config.toml
arch = "convnext"
input = "log_mel"
drop_path = 0.15
width = 256
init = "trunc_normal_002"
max_steps = 20200
Rows from block 4 of a small sound classifier, named by matrix and row number. Rows with one number belong to one neuron. Each number is 200 + 20 x the weight over its row's rms, rounded and kept within 0 to 999. All counts start at 0.
After each neuron's rows are labels from the 100 clips, of 14976, where the neuron reaches its highest value: "loudest" is the band of the loudest frequency at the time of the peak. Only what is clearly more common there than usual is listed. The data: acted Russian speech (Dusha). In brackets: how many of the 100, against the usual share in percent.
# fc1: MLP up (model.blocks.4.mlp.fc1.weight, 768x256), inputs 0-127
# fc2: MLP down (model.blocks.4.mlp.fc2.weight, 256x768, transposed), outputs 0-127

fc1.648,224,178,215,178,194,259,164,177,184,204,186,207,219,222,192,225,183,186,190,175,185,194,238,192,198,218,169,222,215,165,215,226,179,187,245,190,198,200,223,201,191,190,194,207,211,213,195,174,197,186,202,212,198,205,214,220,216,183,183,205,180,214,214,174,208,212,213,244,223,216,199,216,187,154,197,205,171,232,206,194,225,218,190,207,197,184,207,176,176,204,205,235,219,234,239,199,178,202,152,227,184,217,217,194,196,199,136,188,198,167,208,197,209,227,184,176,202,196,202,197,182,211,215,203,211,187,185,186
fc2.648,219,206,224,201,202,173,192,185,176,193,173,177,204,195,211,195,183,223,195,211,207,221,195,193,226,189,229,171,187,185,206,182,167,225,204,210,218,169,192,242,226,183,222,209,207,191,222,214,180,199,217,216,173,200,186,222,189,223,220,147,204,200,164,203,180,208,181,161,211,220,191,218,199,210,196,188,210,176,189,169,209,207,214,205,207,221,198,163,204,217,199,203,237,195,195,207,201,177,193,246,204,212,174,199,220,200,195,218,166,246,202,188,214,241,194,186,245,252,206,211,217,179,183,187,203,184,178,194
loudest: 4000 to 8000 Hz (30 vs 7.8)

fc1.475,212,186,214,186,179,257,177,187,187,211,219,202,193,201,184,163,189,222,202,210,229,207,169,185,201,180,194,207,190,211,233,186,177,205,164,194,178,220,198,199,197,197,191,188,200,149,181,198,178,177,232,194,210,188,199,227,211,179,215,163,166,195,171,205,194,184,191,189,199,212,172,198,234,213,186,241,201,188,201,220,194,206,206,227,161,198,182,185,195,253,253,195,214,229,224,225,209,201,222,201,192,208,185,211,199,214,185,204,200,198,193,178,211,176,195,176,233,183,211,220,174,190,168,193,192,210,209,223
fc2.475,206,200,198,187,149,199,197,179,194,179,210,216,202,207,232,223,221,250,204,194,215,223,187,197,216,173,168,178,199,189,223,200,212,181,216,208,229,214,183,185,202,193,197,219,196,197,226,206,227,207,195,161,190,207,173,199,151,185,240,189,223,188,206,217,198,187,228,200,242,191,206,196,174,200,244,184,196,212,196,198,228,191,194,196,222,186,188,181,212,227,190,231,223,183,207,180,180,224,197,223,159,191,182,193,231,228,192,167,195,197,227,190,191,225,184,236,210,207,218,205,172,239,172,160,197,197,199,192
loudest: 4000 to 8000 Hz (62 vs 7.8)

fc1.723,217,176,162,212,163,187,202,212,210,185,209,192,198,184,187,200,226,204,198,179,197,200,207,211,230,216,203,190,263,238,173,215,194,212,178,227,226,191,156,217,176,237,190,174,174,192,218,202,226,223,209,189,207,216,171,201,194,199,216,178,211,226,189,203,213,220,176,217,197,201,211,189,214,221,187,195,200,179,215,151,194,216,226,206,210,222,226,188,185,193,200,188,182,188,162,188,202,221,195,189,187,216,164,170,181,207,183,218,196,185,228,215,200,224,202,241,206,191,181,219,160,196,168,198,193,194,168,224
fc2.723,192,229,206,208,230,204,216,181,197,233,184,190,183,222,188,229,217,198,179,199,205,207,203,204,210,195,218,163,192,186,189,227,217,184,198,204,176,194,205,200,203,204,200,172,213,197,208,187,190,198,170,218,217,222,207,199,254,213,193,214,203,174,239,212,149,188,202,186,182,224,219,201,210,217,227,189,194,195,221,208,216,217,171,214,218,197,209,192,211,216,189,222,158,170,239,206,236,178,194,199,189,179,208,192,194,241,221,233,188,211,181,193,207,203,201,190,227,169,200,186,207,241,191,219,212,161,180,203
loudest: 500 to 1000 Hz (28 vs 8.2)

fc1.735,178,207,202,228,176,217,185,190,178,201,211,202,159,185,217,198,173,206,208,191,217,203,167,180,179,181,241,209,165,192,177,204,185,192,166,174,170,204,164,200,206,226,203,208,181,223,197,189,225,175,186,203,206,183,204,204,203,206,215,181,213,188,171,235,190,220,229,173,187,201,215,174,197,215,251,184,212,206,196,211,191,181,179,218,229,206,178,180,197,199,162,204,229,223,196,249,214,180,202,210,199,213,157,177,248,191,231,196,177,231,188,211,182,187,213,206,206,216,184,190,196,196,165,210,189,190,171,201
fc2.735,176,229,197,208,224,229,212,185,193,178,177,220,210,209,184,150,191,197,176,170,223,182,193,227,198,153,242,196,211,227,208,237,202,223,205,227,211,192,224,196,209,212,194,189,188,213,221,195,211,209,177,169,205,214,204,190,210,194,212,171,242,205,219,173,185,202,229,228,211,179,180,192,196,182,209,195,231,224,195,214,186,220,218,205,167,223,217,208,198,212,208,186,221,182,145,176,207,192,180,210,214,189,180,176,197,220,187,184,215,203,191,208,199,165,209,215,219,216,198,225,223,195,185,230,208,192,185,197
loudest: 4000 to 8000 Hz (50 vs 7.8)

fc1.567,222,204,156,203,216,187,211,197,233,207,183,203,192,229,196,200,177,174,173,196,159,197,192,205,220,201,187,172,188,223,239,197,226,220,202,217,176,210,192,224,192,219,213,185,189,179,217,225,199,197,247,212,199,172,184,189,232,178,229,199,189,163,169,171,194,173,183,189,201,204,242,179,166,210,154,223,182,217,221,217,204,209,197,174,196,215,218,229,195,223,182,182,221,243,182,186,205,204,211,197,208,202,211,176,196,192,190,160,197,212,201,174,185,165,200,200,219,211,210,208,224,189,197,201,234,193,183,191
fc2.567,154,218,188,204,194,212,194,194,195,172,187,203,208,196,214,168,195,211,223,184,179,201,186,209,191,195,215,174,202,225,210,207,210,168,204,231,169,205,178,186,183,189,185,199,185,205,232,196,228,196,193,217,211,184,223,170,187,225,187,222,186,167,192,170,160,210,229,200,220,195,208,189,215,192,211,216,214,198,223,228,189,192,187,207,216,231,182,214,230,192,204,198,212,191,190,166,199,198,208,205,244,168,213,220,214,190,218,195,190,217,212,191,188,200,158,207,170,212,168,252,201,178,181,186,167,211,192,193
loudest: 250 to 500 Hz (51 vs 21)

fc1.94,172,207,229,187,199,192,178,215,169,215,206,195,194,223,213,183,185,192,167,216,269,190,209,241,206,214,178,176,182,200,182,216,205,212,207,193,200,178,200,223,205,223,186,207,218,201,208,201,170,244,212,222,146,206,184,221,184,178,211,203,227,215,174,188,199,208,240,235,178,189,221,214,230,209,160,208,184,196,220,200,213,187,193,177,219,185,187,199,217,176,199,188,206,192,212,237,222,175,179,191,158,181,204,231,221,195,192,219,215,161,187,207,222,216,217,216,197,222,218,202,173,185,175,196,207,210,204,218
fc2.94,199,189,204,228,200,231,207,182,217,221,209,194,188,230,233,183,184,187,214,207,185,222,173,205,196,254,211,207,194,189,191,187,199,213,205,156,182,227,211,214,205,183,177,217,161,192,207,181,187,201,210,202,184,225,157,170,209,173,218,209,205,185,174,191,204,219,198,198,169,217,194,184,206,215,211,197,181,220,217,203,196,192,192,197,231,191,182,249,181,158,172,168,216,227,207,193,205,211,207,193,191,179,202,231,199,195,182,172,218,190,178,206,231,227,181,217,199,185,179,178,175,192,138,209,191,212,217,184
loudest: 4000 to 8000 Hz (25 vs 7.8)

fc1.86,180,224,237,192,212,192,208,216,206,169,218,225,212,213,210,207,188,182,209,233,184,196,227,217,197,190,183,197,194,185,237,227,177,164,171,240,198,161,176,151,197,199,213,199,192,210,236,199,211,193,236,173,206,200,211,183,232,215,223,150,216,216,208,230,217,202,189,225,202,202,185,195,223,189,196,193,225,185,177,236,195,189,178,201,208,196,209,180,203,185,217,198,237,220,186,216,184,188,175,212,179,235,158,203,172,168,213,206,218,210,188,191,245,170,206,184,210,247,163,196,195,219,214,208,208,181,197,184
fc2.86,223,208,243,206,208,205,210,175,204,196,207,215,182,183,175,186,220,183,256,198,196,195,210,236,212,192,223,221,188,200,193,160,196,179,226,179,202,204,212,160,198,182,212,187,195,167,204,177,187,208,179,197,217,192,166,225,199,169,206,208,193,229,211,201,207,215,196,219,149,248,206,194,188,168,232,196,206,221,197,180,169,186,201,234,203,206,198,202,214,220,213,184,199,180,188,173,183,190,171,190,211,182,179,176,182,231,223,172,205,192,197,200,179,198,192,215,191,173,227,195,209,167,192,199,162,172,163,235
loudest: 500 to 1000 Hz (25 vs 8.2)

fc1.444,200,221,188,239,195,231,181,220,197,206,220,167,205,167,214,200,177,217,179,179,196,240,200,180,255,169,194,220,175,177,186,193,185,211,166,189,230,186,173,189,220,256,198,186,210,183,197,182,237,202,197,198,207,195,181,152,217,204,200,209,210,202,174,191,185,193,186,213,208,198,203,192,203,186,153,223,205,199,181,215,175,235,164,235,210,186,207,210,220,212,192,227,226,201,229,213,239,216,231,192,192,206,205,199,175,210,189,207,209,227,170,183,186,206,192,234,153,195,187,189,210,205,220,184,186,192,192,209
fc2.444,196,211,227,170,216,202,196,183,223,189,178,204,215,180,220,177,239,216,209,189,162,203,206,203,237,215,200,238,230,225,199,190,157,186,199,192,232,222,201,206,175,211,193,182,179,205,211,226,206,174,181,172,217,202,264,217,206,195,186,214,192,207,185,208,198,178,194,255,203,210,235,198,217,172,214,214,227,210,204,177,195,197,175,204,171,193,229,192,181,212,218,214,204,210,183,206,211,193,179,161,189,200,223,232,222,191,217,210,201,201,181,199,166,210,205,226,188,188,181,234,190,236,235,191,218,208,212,217
loudest: 500 to 1000 Hz (33 vs 8.2)

fc1.752,172,229,204,174,209,205,227,190,181,194,207,224,219,167,194,200,204,175,203,213,183,224,193,220,219,205,192,171,205,173,228,190,234,187,224,164,171,176,211,216,206,213,223,205,223,228,200,232,163,232,219,217,195,184,188,185,185,223,192,187,200,214,165,194,167,223,187,204,207,198,205,233,234,207,223,208,215,210,190,239,209,202,223,169,220,195,213,187,202,205,214,243,218,196,161,169,178,196,197,197,205,212,186,193,200,181,190,205,223,174,192,197,189,222,253,216,208,170,212,243,169,180,210,179,192,211,189,194
fc2.752,206,198,179,184,224,215,184,172,197,204,207,158,191,203,213,221,187,174,234,234,180,215,240,202,202,169,221,178,247,190,191,183,199,217,197,210,210,226,198,219,180,226,201,253,177,212,243,186,212,146,202,204,160,219,170,149,205,189,231,207,200,162,185,214,212,181,193,175,188,204,197,189,211,213,201,202,181,155,221,217,179,199,165,210,192,190,188,191,216,192,207,216,180,170,200,178,157,193,171,198,199,184,155,191,196,167,187,211,206,201,202,205,181,165,214,170,169,190,209,160,187,210,202,190,222,179,192,215
loudest: 250 to 500 Hz (50 vs 21)

fc1.289,168,196,150,240,195,207,188,222,154,196,218,183,202,197,169,187,201,219,197,215,203,201,196,199,178,211,198,206,196,180,218,192,234,191,205,187,200,194,148,205,172,189,199,213,201,199,180,219,234,207,197,212,187,195,181,194,195,174,213,190,221,217,189,183,209,217,203,204,224,170,237,208,174,155,254,206,208,185,174,255,174,186,202,200,180,211,182,186,222,195,205,195,183,213,189,220,198,209,252,172,233,224,188,251,212,214,195,205,179,232,224,181,223,191,184,200,183,196,209,205,209,218,183,201,179,204,233,204
fc2.289,177,192,225,193,212,215,214,222,210,184,206,232,188,191,195,183,204,216,183,237,199,194,249,216,187,206,212,213,204,197,216,209,228,182,207,193,196,186,171,202,190,176,169,176,202,168,218,157,161,204,185,184,239,193,243,215,234,188,207,197,184,198,159,193,188,206,211,197,228,186,175,215,184,178,202,181,180,166,193,204,227,188,219,222,163,260,212,211,216,183,208,172,159,192,185,174,188,203,199,215,225,203,180,175,210,222,190,220,212,224,181,219,196,225,160,188,197,170,168,210,180,215,157,187,206,236,260,206
loudest: 250 to 500 Hz (64 vs 21)

fc1.623,189,200,212,201,227,184,193,202,206,163,208,218,171,216,239,184,203,206,180,187,224,192,186,229,203,179,188,203,201,201,203,183,183,161,217,210,200,185,207,223,216,207,194,184,162,220,219,179,203,201,191,192,137,212,192,217,204,219,210,187,198,198,196,198,190,158,202,167,192,219,206,216,170,187,202,197,199,202,191,221,187,182,187,206,197,224,205,203,182,208,207,172,211,194,159,219,191,167,207,192,182,223,249,176,198,234,153,223,194,187,193,180,196,211,188,197,205,184,221,211,186,183,229,210,207,236,203,208
fc2.623,191,200,196,177,160,201,188,218,176,180,203,204,211,196,233,220,159,224,198,176,220,214,184,224,208,173,194,190,220,198,221,207,244,202,219,179,225,254,201,229,179,188,190,213,192,160,198,181,197,209,172,227,208,188,207,188,194,203,202,193,186,226,209,239,187,185,219,206,190,192,190,212,200,235,188,211,233,188,185,190,189,190,196,191,210,198,194,181,180,179,189,184,212,213,199,233,203,233,198,208,228,195,224,176,220,172,214,222,217,205,167,229,210,171,186,174,221,202,185,206,208,226,212,185,216,207,210,157
loudest: 500 to 1000 Hz (37 vs 8.2)

fc1.230,212,193,188,230,204,216,220,221,189,220,196,198,202,173,196,197,168,176,193,168,208,198,246,192,185,191,225,218,230,202,206,211,189,203,208,238,222,207,214,216,198,198,193,201,201,207,181,185,258,183,194,210,225,208,199,198,213,202,211,217,191,191,172,197,169,172,197,202,201,199,207,166,190,224,199,222,192,220,209,260,176,205,198,208,168,140,199,177,195,192,158,180,190,181,225,166,178,223,224,205,192,239,172,193,202,192,172,172,199,229,188,188,203,185,186,220,222,226,181,187,214,166,181,203,218,206,208,202
fc2.230,228,210,190,174,226,203,161,227,229,175,190,223,248,198,168,199,184,173,191,217,192,223,186,192,199,212,210,201,178,211,154,213,197,224,201,236,192,171,239,204,206,189,185,176,177,198,209,193,172,199,208,207,200,191,186,227,212,215,169,195,154,202,216,186,189,201,220,204,180,180,210,205,193,216,234,216,178,177,196,180,179,219,168,179,187,201,226,205,215,176,153,193,193,207,174,194,214,201,194,180,233,154,189,173,194,169,184,241,177,173,189,199,186,190,182,213,215,214,205,197,206,147,190,169,148,205,217,219
loudest: 250 to 500 Hz (49 vs 21); 500 to 1000 Hz (34 vs 8.2)

fc1.272,190,178,178,221,211,209,191,201,190,182,214,193,201,203,222,198,215,207,173,200,262,218,189,229,217,163,200,184,220,207,232,236,139,216,200,207,195,188,177,200,205,192,219,227,191,237,177,191,206,212,217,202,215,209,184,189,221,186,209,225,201,204,209,187,204,225,192,257,204,193,211,183,215,179,198,209,192,199,186,197,196,179,163,194,195,213,233,200,226,171,148,196,216,236,210,185,194,202,191,222,182,177,193,176,223,217,169,221,234,189,188,175,196,197,221,212,192,179,168,193,185,185,202,203,181,208,238,170
fc2.272,213,190,210,231,180,177,203,239,180,210,209,212,229,199,183,187,236,191,206,220,173,222,175,232,208,213,216,212,186,184,171,215,172,215,186,237,183,208,216,178,199,240,194,182,211,221,212,145,188,150,192,223,214,167,183,211,242,172,181,219,195,211,190,205,181,167,200,221,215,192,196,192,185,212,199,215,204,198,228,242,241,175,212,209,193,224,179,210,199,188,173,238,170,212,171,204,200,204,197,174,172,219,207,202,208,206,185,202,220,181,195,216,207,211,207,217,222,206,211,195,184,169,201,182,196,199,206,205
loudest: 500 to 1000 Hz (38 vs 8.2)

fc1.112,184,160,166,209,196,203,217,186,228,221,212,210,198,209,170,189,188,201,209,217,165,222,183,203,218,209,234,212,216,137,209,197,206,176,189,184,220,192,209,213,196,201,202,183,211,228,223,203,198,221,190,154,199,186,188,194,176,215,205,158,184,202,196,169,213,192,221,227,183,195,205,178,237,206,227,183,199,195,206,198,224,211,209,192,194,179,232,223,193,232,219,183,228,208,214,188,248,188,207,215,193,187,206,182,173,188,178,239,223,187,249,204,220,181,209,216,206,180,214,194,200,214,204,180,201,222,222,197
fc2.112,191,196,228,191,194,196,210,199,203,181,193,230,212,221,172,212,175,184,218,199,183,209,190,227,212,196,233,211,221,242,213,206,189,181,157,230,214,219,197,213,225,187,221,177,208,214,190,173,210,190,234,194,220,195,218,189,204,188,200,237,207,199,214,197,230,214,188,220,191,209,189,225,174,174,223,204,207,180,197,218,188,204,200,196,214,222,192,192,192,185,232,191,223,162,188,171,207,215,199,239,165,183,182,168,210,214,201,194,187,167,191,193,199,199,221,206,181,200,223,173,203,181,165,219,179,183,236,203
loudest: 2000 to 4000 Hz (26 vs 2.2)

fc1.15,205,175,213,203,199,260,187,218,217,247,227,197,194,238,191,203,189,195,185,182,218,191,189,189,194,210,220,167,173,228,164,230,212,210,205,247,211,171,212,230,203,226,200,182,186,175,194,187,201,203,211,245,217,186,197,172,183,206,197,206,219,218,196,223,195,213,192,216,223,205,182,202,175,214,208,221,211,198,192,159,206,182,193,209,207,186,210,204,209,231,204,208,210,218,194,204,193,228,225,208,215,202,203,181,167,195,164,160,196,211,236,160,209,205,198,192,194,185,196,183,230,169,202,186,208,250,192,170
fc2.15,196,206,185,226,253,175,196,190,204,195,239,201,172,198,191,165,189,219,191,185,204,178,194,187,217,214,199,201,175,182,187,174,182,212,197,209,176,194,161,182,175,140,174,180,187,194,167,192,201,214,224,181,169,163,197,199,217,201,174,203,200,200,181,191,178,228,220,217,201,216,214,185,174,203,163,212,173,192,195,186,209,208,165,205,231,170,184,196,218,184,203,223,184,204,202,174,168,179,190,199,244,142,219,180,183,220,216,214,204,162,222,167,217,186,182,184,214,211,226,193,169,205,181,199,217,193,195,187
loudest: 250 to 500 Hz (42 vs 21)

fc1.456,203,213,189,191,224,193,173,209,230,160,208,191,207,171,223,195,250,206,216,172,207,169,186,205,234,195,175,225,205,252,223,198,217,179,173,236,209,166,180,186,220,190,227,206,212,207,165,183,212,195,212,209,200,171,211,213,183,192,192,205,200,201,184,215,234,195,192,175,201,217,202,225,177,221,178,225,209,203,236,204,195,159,172,203,224,210,196,222,201,246,170,182,220,202,205,204,201,187,230,188,192,183,213,218,203,169,188,179,218,188,247,213,226,187,194,205,213,179,212,193,199,229,168,206,181,178,205,215
fc2.456,198,184,220,165,179,183,209,171,167,183,219,171,174,195,215,170,162,201,196,222,178,221,161,187,191,225,222,194,216,207,193,203,213,222,243,193,217,214,190,160,203,223,223,213,223,200,205,213,211,186,209,229,234,171,204,206,214,194,181,193,205,190,228,185,180,204,204,179,194,196,230,219,239,201,175,180,213,196,196,188,196,201,203,214,174,202,192,207,243,194,214,234,188,202,209,199,209,174,220,212,229,201,162,213,229,211,231,175,186,218,214,197,178,167,192,193,196,201,194,196,228,225,210,169,203,221,207,194
loudest: 4000 to 8000 Hz (33 vs 7.8)

fc1.305,225,190,223,231,194,179,191,183,206,252,203,182,210,204,204,192,180,219,238,195,192,151,205,177,233,189,176,184,202,235,213,188,211,215,218,173,251,207,183,216,236,228,167,184,156,186,162,230,170,204,180,192,219,199,217,191,198,217,189,229,176,157,190,190,219,182,201,149,201,213,216,195,198,207,205,203,216,216,204,186,194,196,200,190,200,254,199,185,208,219,173,184,237,217,191,216,194,185,213,200,161,162,197,206,194,189,209,190,200,233,198,181,181,182,201,197,207,242,196,186,209,194,222,171,180,206,212,211
fc2.305,191,205,197,200,164,178,258,179,210,276,206,189,197,196,222,206,212,211,203,184,215,202,213,163,167,213,183,197,217,203,198,182,177,174,197,191,208,228,196,182,163,186,215,181,189,186,170,203,196,216,211,174,197,245,186,197,173,186,165,190,219,189,182,178,207,178,203,181,205,189,173,201,212,219,193,215,194,200,206,198,213,194,234,185,216,177,204,199,204,192,197,198,207,131,196,184,202,214,219,217,219,214,239,184,209,226,160,198,172,159,206,172,209,229,187,208,204,183,215,231,196,207,181,189,211,178,204,188
loudest: 4000 to 8000 Hz (27 vs 7.8)

fc1.39,187,188,226,212,169,200,212,187,179,213,174,197,161,197,217,225,229,195,144,212,166,205,190,207,176,186,200,184,159,213,177,176,178,207,201,210,188,187,173,221,154,213,219,219,188,188,214,248,219,212,209,203,222,178,153,213,186,211,190,181,199,212,184,238,191,202,171,200,215,192,182,178,233,237,213,197,185,227,193,221,183,208,205,181,199,235,208,194,201,227,221,184,173,215,176,146,204,200,210,210,197,191,225,206,208,165,252,197,200,215,212,175,192,250,224,219,177,201,160,186,211,210,220,177,231,212,185,188
fc2.39,182,203,199,217,182,208,241,200,239,235,210,192,170,204,212,221,178,202,193,180,199,190,197,185,217,202,185,191,175,190,200,207,207,197,159,202,221,208,207,213,176,193,213,188,184,201,184,181,183,175,210,200,198,222,161,219,158,200,211,189,173,159,200,176,198,197,213,200,209,176,216,203,189,215,229,190,218,178,194,216,190,242,216,193,174,195,202,220,224,198,151,171,172,183,218,168,211,200,221,196,209,206,202,191,199,217,220,206,205,201,189,218,207,219,202,222,180,208,224,195,176,225,187,219,177,233,197,185
loudest: 250 to 500 Hz (60 vs 21)

fc1.95,229,169,235,186,211,194,171,217,214,231,222,183,178,178,214,199,202,213,208,196,190,145,189,206,210,200,173,231,195,158,216,208,176,208,203,177,197,185,230,210,210,208,182,181,222,221,190,196,198,213,207,204,173,155,190,175,212,248,221,182,191,199,166,222,192,209,202,212,172,174,177,165,213,199,219,204,190,209,207,178,205,233,195,192,212,193,204,190,190,218,216,200,205,182,214,204,207,205,209,197,239,174,206,221,249,178,212,232,187,218,182,190,180,227,195,191,203,189,227,227,209,191,209,202,208,196,223,205
fc2.95,217,225,173,217,216,167,204,157,201,211,187,202,148,203,176,221,193,201,188,203,194,164,192,232,215,189,238,187,184,225,183,217,208,223,195,250,192,237,221,194,211,206,198,197,212,218,169,176,207,184,195,208,204,238,204,239,203,177,191,209,232,218,176,212,213,205,191,175,197,184,151,219,213,212,238,218,166,191,218,206,229,226,197,189,233,196,229,206,189,198,230,171,192,167,187,228,224,202,212,153,207,197,222,225,188,192,190,219,232,192,197,188,223,194,203,191,189,247,210,226,175,211,182,212,206,191,227,223
loudest: 4000 to 8000 Hz (25 vs 7.8)

fc1.101,197,212,215,186,219,215,220,208,200,200,184,230,249,187,201,193,190,198,167,207,186,214,209,208,189,196,180,228,195,230,218,176,196,209,175,210,215,203,192,184,173,205,192,200,177,178,212,191,211,194,200,179,201,220,181,198,181,212,182,192,177,209,198,189,187,214,195,220,170,161,193,201,212,169,203,225,206,196,231,206,172,206,186,165,189,207,219,198,204,188,217,209,158,185,195,241,186,184,212,188,216,194,195,229,159,242,226,196,211,193,205,196,211,192,221,206,214,204,165,183,198,197,204,193,242,194,166,182
fc2.101,209,211,206,183,184,192,186,231,216,199,185,175,223,214,166,168,212,224,188,219,204,197,194,202,170,193,175,193,205,181,188,196,217,190,226,212,203,187,202,195,212,216,190,197,194,200,189,170,223,125,183,192,195,223,200,200,171,217,170,178,192,189,193,183,187,187,182,204,195,206,208,181,197,208,239,198,166,199,228,184,189,199,242,170,158,236,220,215,215,149,201,203,216,181,215,180,204,217,216,201,219,215,200,186,201,203,204,182,171,179,193,222,226,200,199,284,174,196,222,213,206,207,183,184,208,195,175,227
loudest: 4000 to 8000 Hz (36 vs 7.8)

fc1.696,194,192,187,206,189,218,213,226,170,209,219,204,218,192,230,188,195,186,192,160,188,236,165,235,223,212,189,208,219,245,210,188,177,205,223,197,168,176,210,201,197,197,203,195,199,202,235,162,195,190,167,176,214,166,201,187,211,203,177,197,228,217,231,192,231,203,194,204,247,209,206,202,182,199,232,200,223,181,217,177,180,197,196,205,179,183,184,196,171,229,230,213,218,179,195,197,185,173,160,244,197,198,205,225,194,193,192,186,197,209,203,205,228,221,204,242,187,202,211,222,200,226,246,187,201,168,199,217
fc2.696,189,178,194,209,205,210,184,178,194,191,164,186,223,201,208,210,202,193,221,177,193,166,199,207,210,205,155,161,178,166,213,187,225,183,191,186,177,216,176,169,217,189,226,205,201,192,200,165,218,229,205,185,200,185,185,164,215,211,207,182,188,205,213,178,197,184,220,186,192,220,239,209,177,185,169,217,162,184,200,166,195,147,218,181,195,181,208,196,202,190,222,208,210,194,198,205,186,213,192,239,222,184,167,200,157,223,204,181,206,218,188,180,183,183,186,237,188,192,186,232,207,181,216,202,191,189,204,218
loudest: 4000 to 8000 Hz (49 vs 7.8)

fc1.21,209,231,188,230,246,208,196,225,217,191,204,221,197,175,210,188,171,218,211,220,158,210,210,194,193,181,183,189,203,214,203,231,178,230,185,213,203,208,204,174,166,187,175,189,221,219,210,194,208,217,198,183,191,197,196,196,208,202,203,208,222,221,183,193,192,213,211,196,163,193,267,211,194,182,147,172,177,215,195,205,207,200,155,175,170,209,187,188,190,219,243,182,211,186,184,173,212,218,246,205,206,177,220,220,213,184,200,211,188,187,198,215,171,189,174,199,213,185,194,181,184,168,191,196,225,211,178,210
fc2.21,175,214,209,188,215,242,204,183,170,203,221,149,194,209,186,182,219,245,191,195,214,217,175,207,217,227,212,215,224,179,197,148,194,185,174,174,218,200,182,210,209,225,188,204,209,213,200,193,173,214,206,157,196,212,215,202,230,211,222,213,179,173,199,194,242,189,171,229,180,204,187,216,204,177,222,182,207,228,172,160,204,190,224,160,223,217,194,252,208,184,214,227,212,163,197,230,192,217,239,189,203,169,216,196,175,196,198,196,208,217,178,196,193,195,176,186,209,201,233,198,227,191,186,205,164,205,211,178
loudest: 500 to 1000 Hz (26 vs 8.2)

fc1.759,196,203,198,197,207,186,225,183,215,207,158,199,175,192,225,191,168,177,181,188,223,215,189,155,184,199,149,194,208,197,193,242,183,199,144,170,195,213,232,186,169,208,175,195,202,150,166,152,195,214,196,216,194,207,189,213,214,210,193,178,189,208,208,205,200,205,201,188,203,181,201,220,195,188,216,218,169,199,220,186,159,224,169,224,206,209,228,194,194,179,181,193,176,235,237,206,179,216,200,158,197,163,196,182,200,166,201,226,253,239,199,210,198,205,170,219,206,218,188,157,221,216,222,170,211,203,215,210
fc2.759,202,211,221,172,187,210,181,207,206,161,186,210,188,214,190,229,222,200,226,179,196,208,198,211,186,208,207,162,195,179,208,202,193,165,235,197,173,212,199,220,213,175,185,198,205,218,205,192,189,177,187,208,190,166,217,183,190,211,187,215,187,167,239,253,218,251,219,203,188,221,221,227,183,178,198,191,191,220,209,227,229,211,189,185,191,209,199,188,232,217,204,204,195,204,221,212,172,177,194,197,222,195,183,177,170,208,225,194,200,183,207,224,167,189,181,177,165,194,214,225,194,185,207,151,196,229,204,215
loudest: 250 to 500 Hz (44 vs 21); 4000 to 8000 Hz (26 vs 7.8)

fc1.651,190,175,215,174,203,211,205,203,199,182,209,197,231,188,167,207,179,195,183,217,181,190,184,175,218,199,173,202,176,230,234,210,257,225,207,222,203,215,182,197,214,209,221,162,210,218,166,217,241,176,188,217,182,199,231,202,156,165,196,160,218,193,187,234,201,211,216,181,230,206,192,196,157,123,185,190,192,188,165,179,191,209,209,195,227,172,199,186,226,213,218,216,201,213,204,196,218,171,198,192,217,172,192,237,227,198,174,188,215,213,200,211,196,212,191,225,210,179,218,217,168,227,149,167,162,187,187,189
fc2.651,198,209,166,166,228,231,168,186,207,210,210,196,217,214,176,181,219,150,192,211,188,183,225,200,190,214,191,169,201,194,164,170,198,210,214,181,217,197,182,200,194,231,183,208,189,196,202,192,218,187,214,217,204,187,173,174,177,203,197,170,221,202,173,245,195,164,170,210,224,224,181,196,200,170,175,181,190,184,198,209,220,212,220,194,177,233,213,201,209,193,212,207,155,185,207,177,201,188,183,229,213,228,228,173,194,189,248,214,225,195,201,201,218,210,200,208,193,226,208,180,228,188,217,213,224,189,212,205
loudest: 4000 to 8000 Hz (28 vs 7.8)

fc1.458,203,218,202,237,227,221,198,215,193,152,188,230,165,207,266,207,209,204,181,181,182,187,187,184,215,195,162,207,170,172,170,198,214,221,182,191,219,189,190,209,192,204,209,193,223,189,209,226,196,195,212,232,204,235,180,189,203,211,194,248,202,200,176,193,196,243,238,188,182,188,219,191,217,222,192,236,211,201,171,221,238,215,186,201,199,177,227,225,227,213,169,231,204,191,208,194,160,199,189,157,168,217,185,189,196,205,188,220,184,182,235,224,196,204,218,197,210,193,193,207,203,169,191,186,177,224,230,240
fc2.458,221,198,217,206,170,184,218,222,153,213,206,206,180,192,219,220,189,207,199,209,248,210,191,187,216,195,177,209,184,180,216,178,194,188,216,242,226,186,181,193,180,227,187,211,202,173,209,197,222,191,257,215,202,231,206,158,169,247,209,211,218,185,214,216,189,207,221,189,209,207,212,233,202,194,223,222,194,177,210,219,204,234,195,193,211,214,184,199,202,185,190,232,213,206,208,179,204,189,184,210,222,214,203,168,193,195,209,237,201,194,169,227,201,210,205,195,199,210,263,213,194,179,214,205,197,181,194,180
loudest: 500 to 1000 Hz (41 vs 8.2)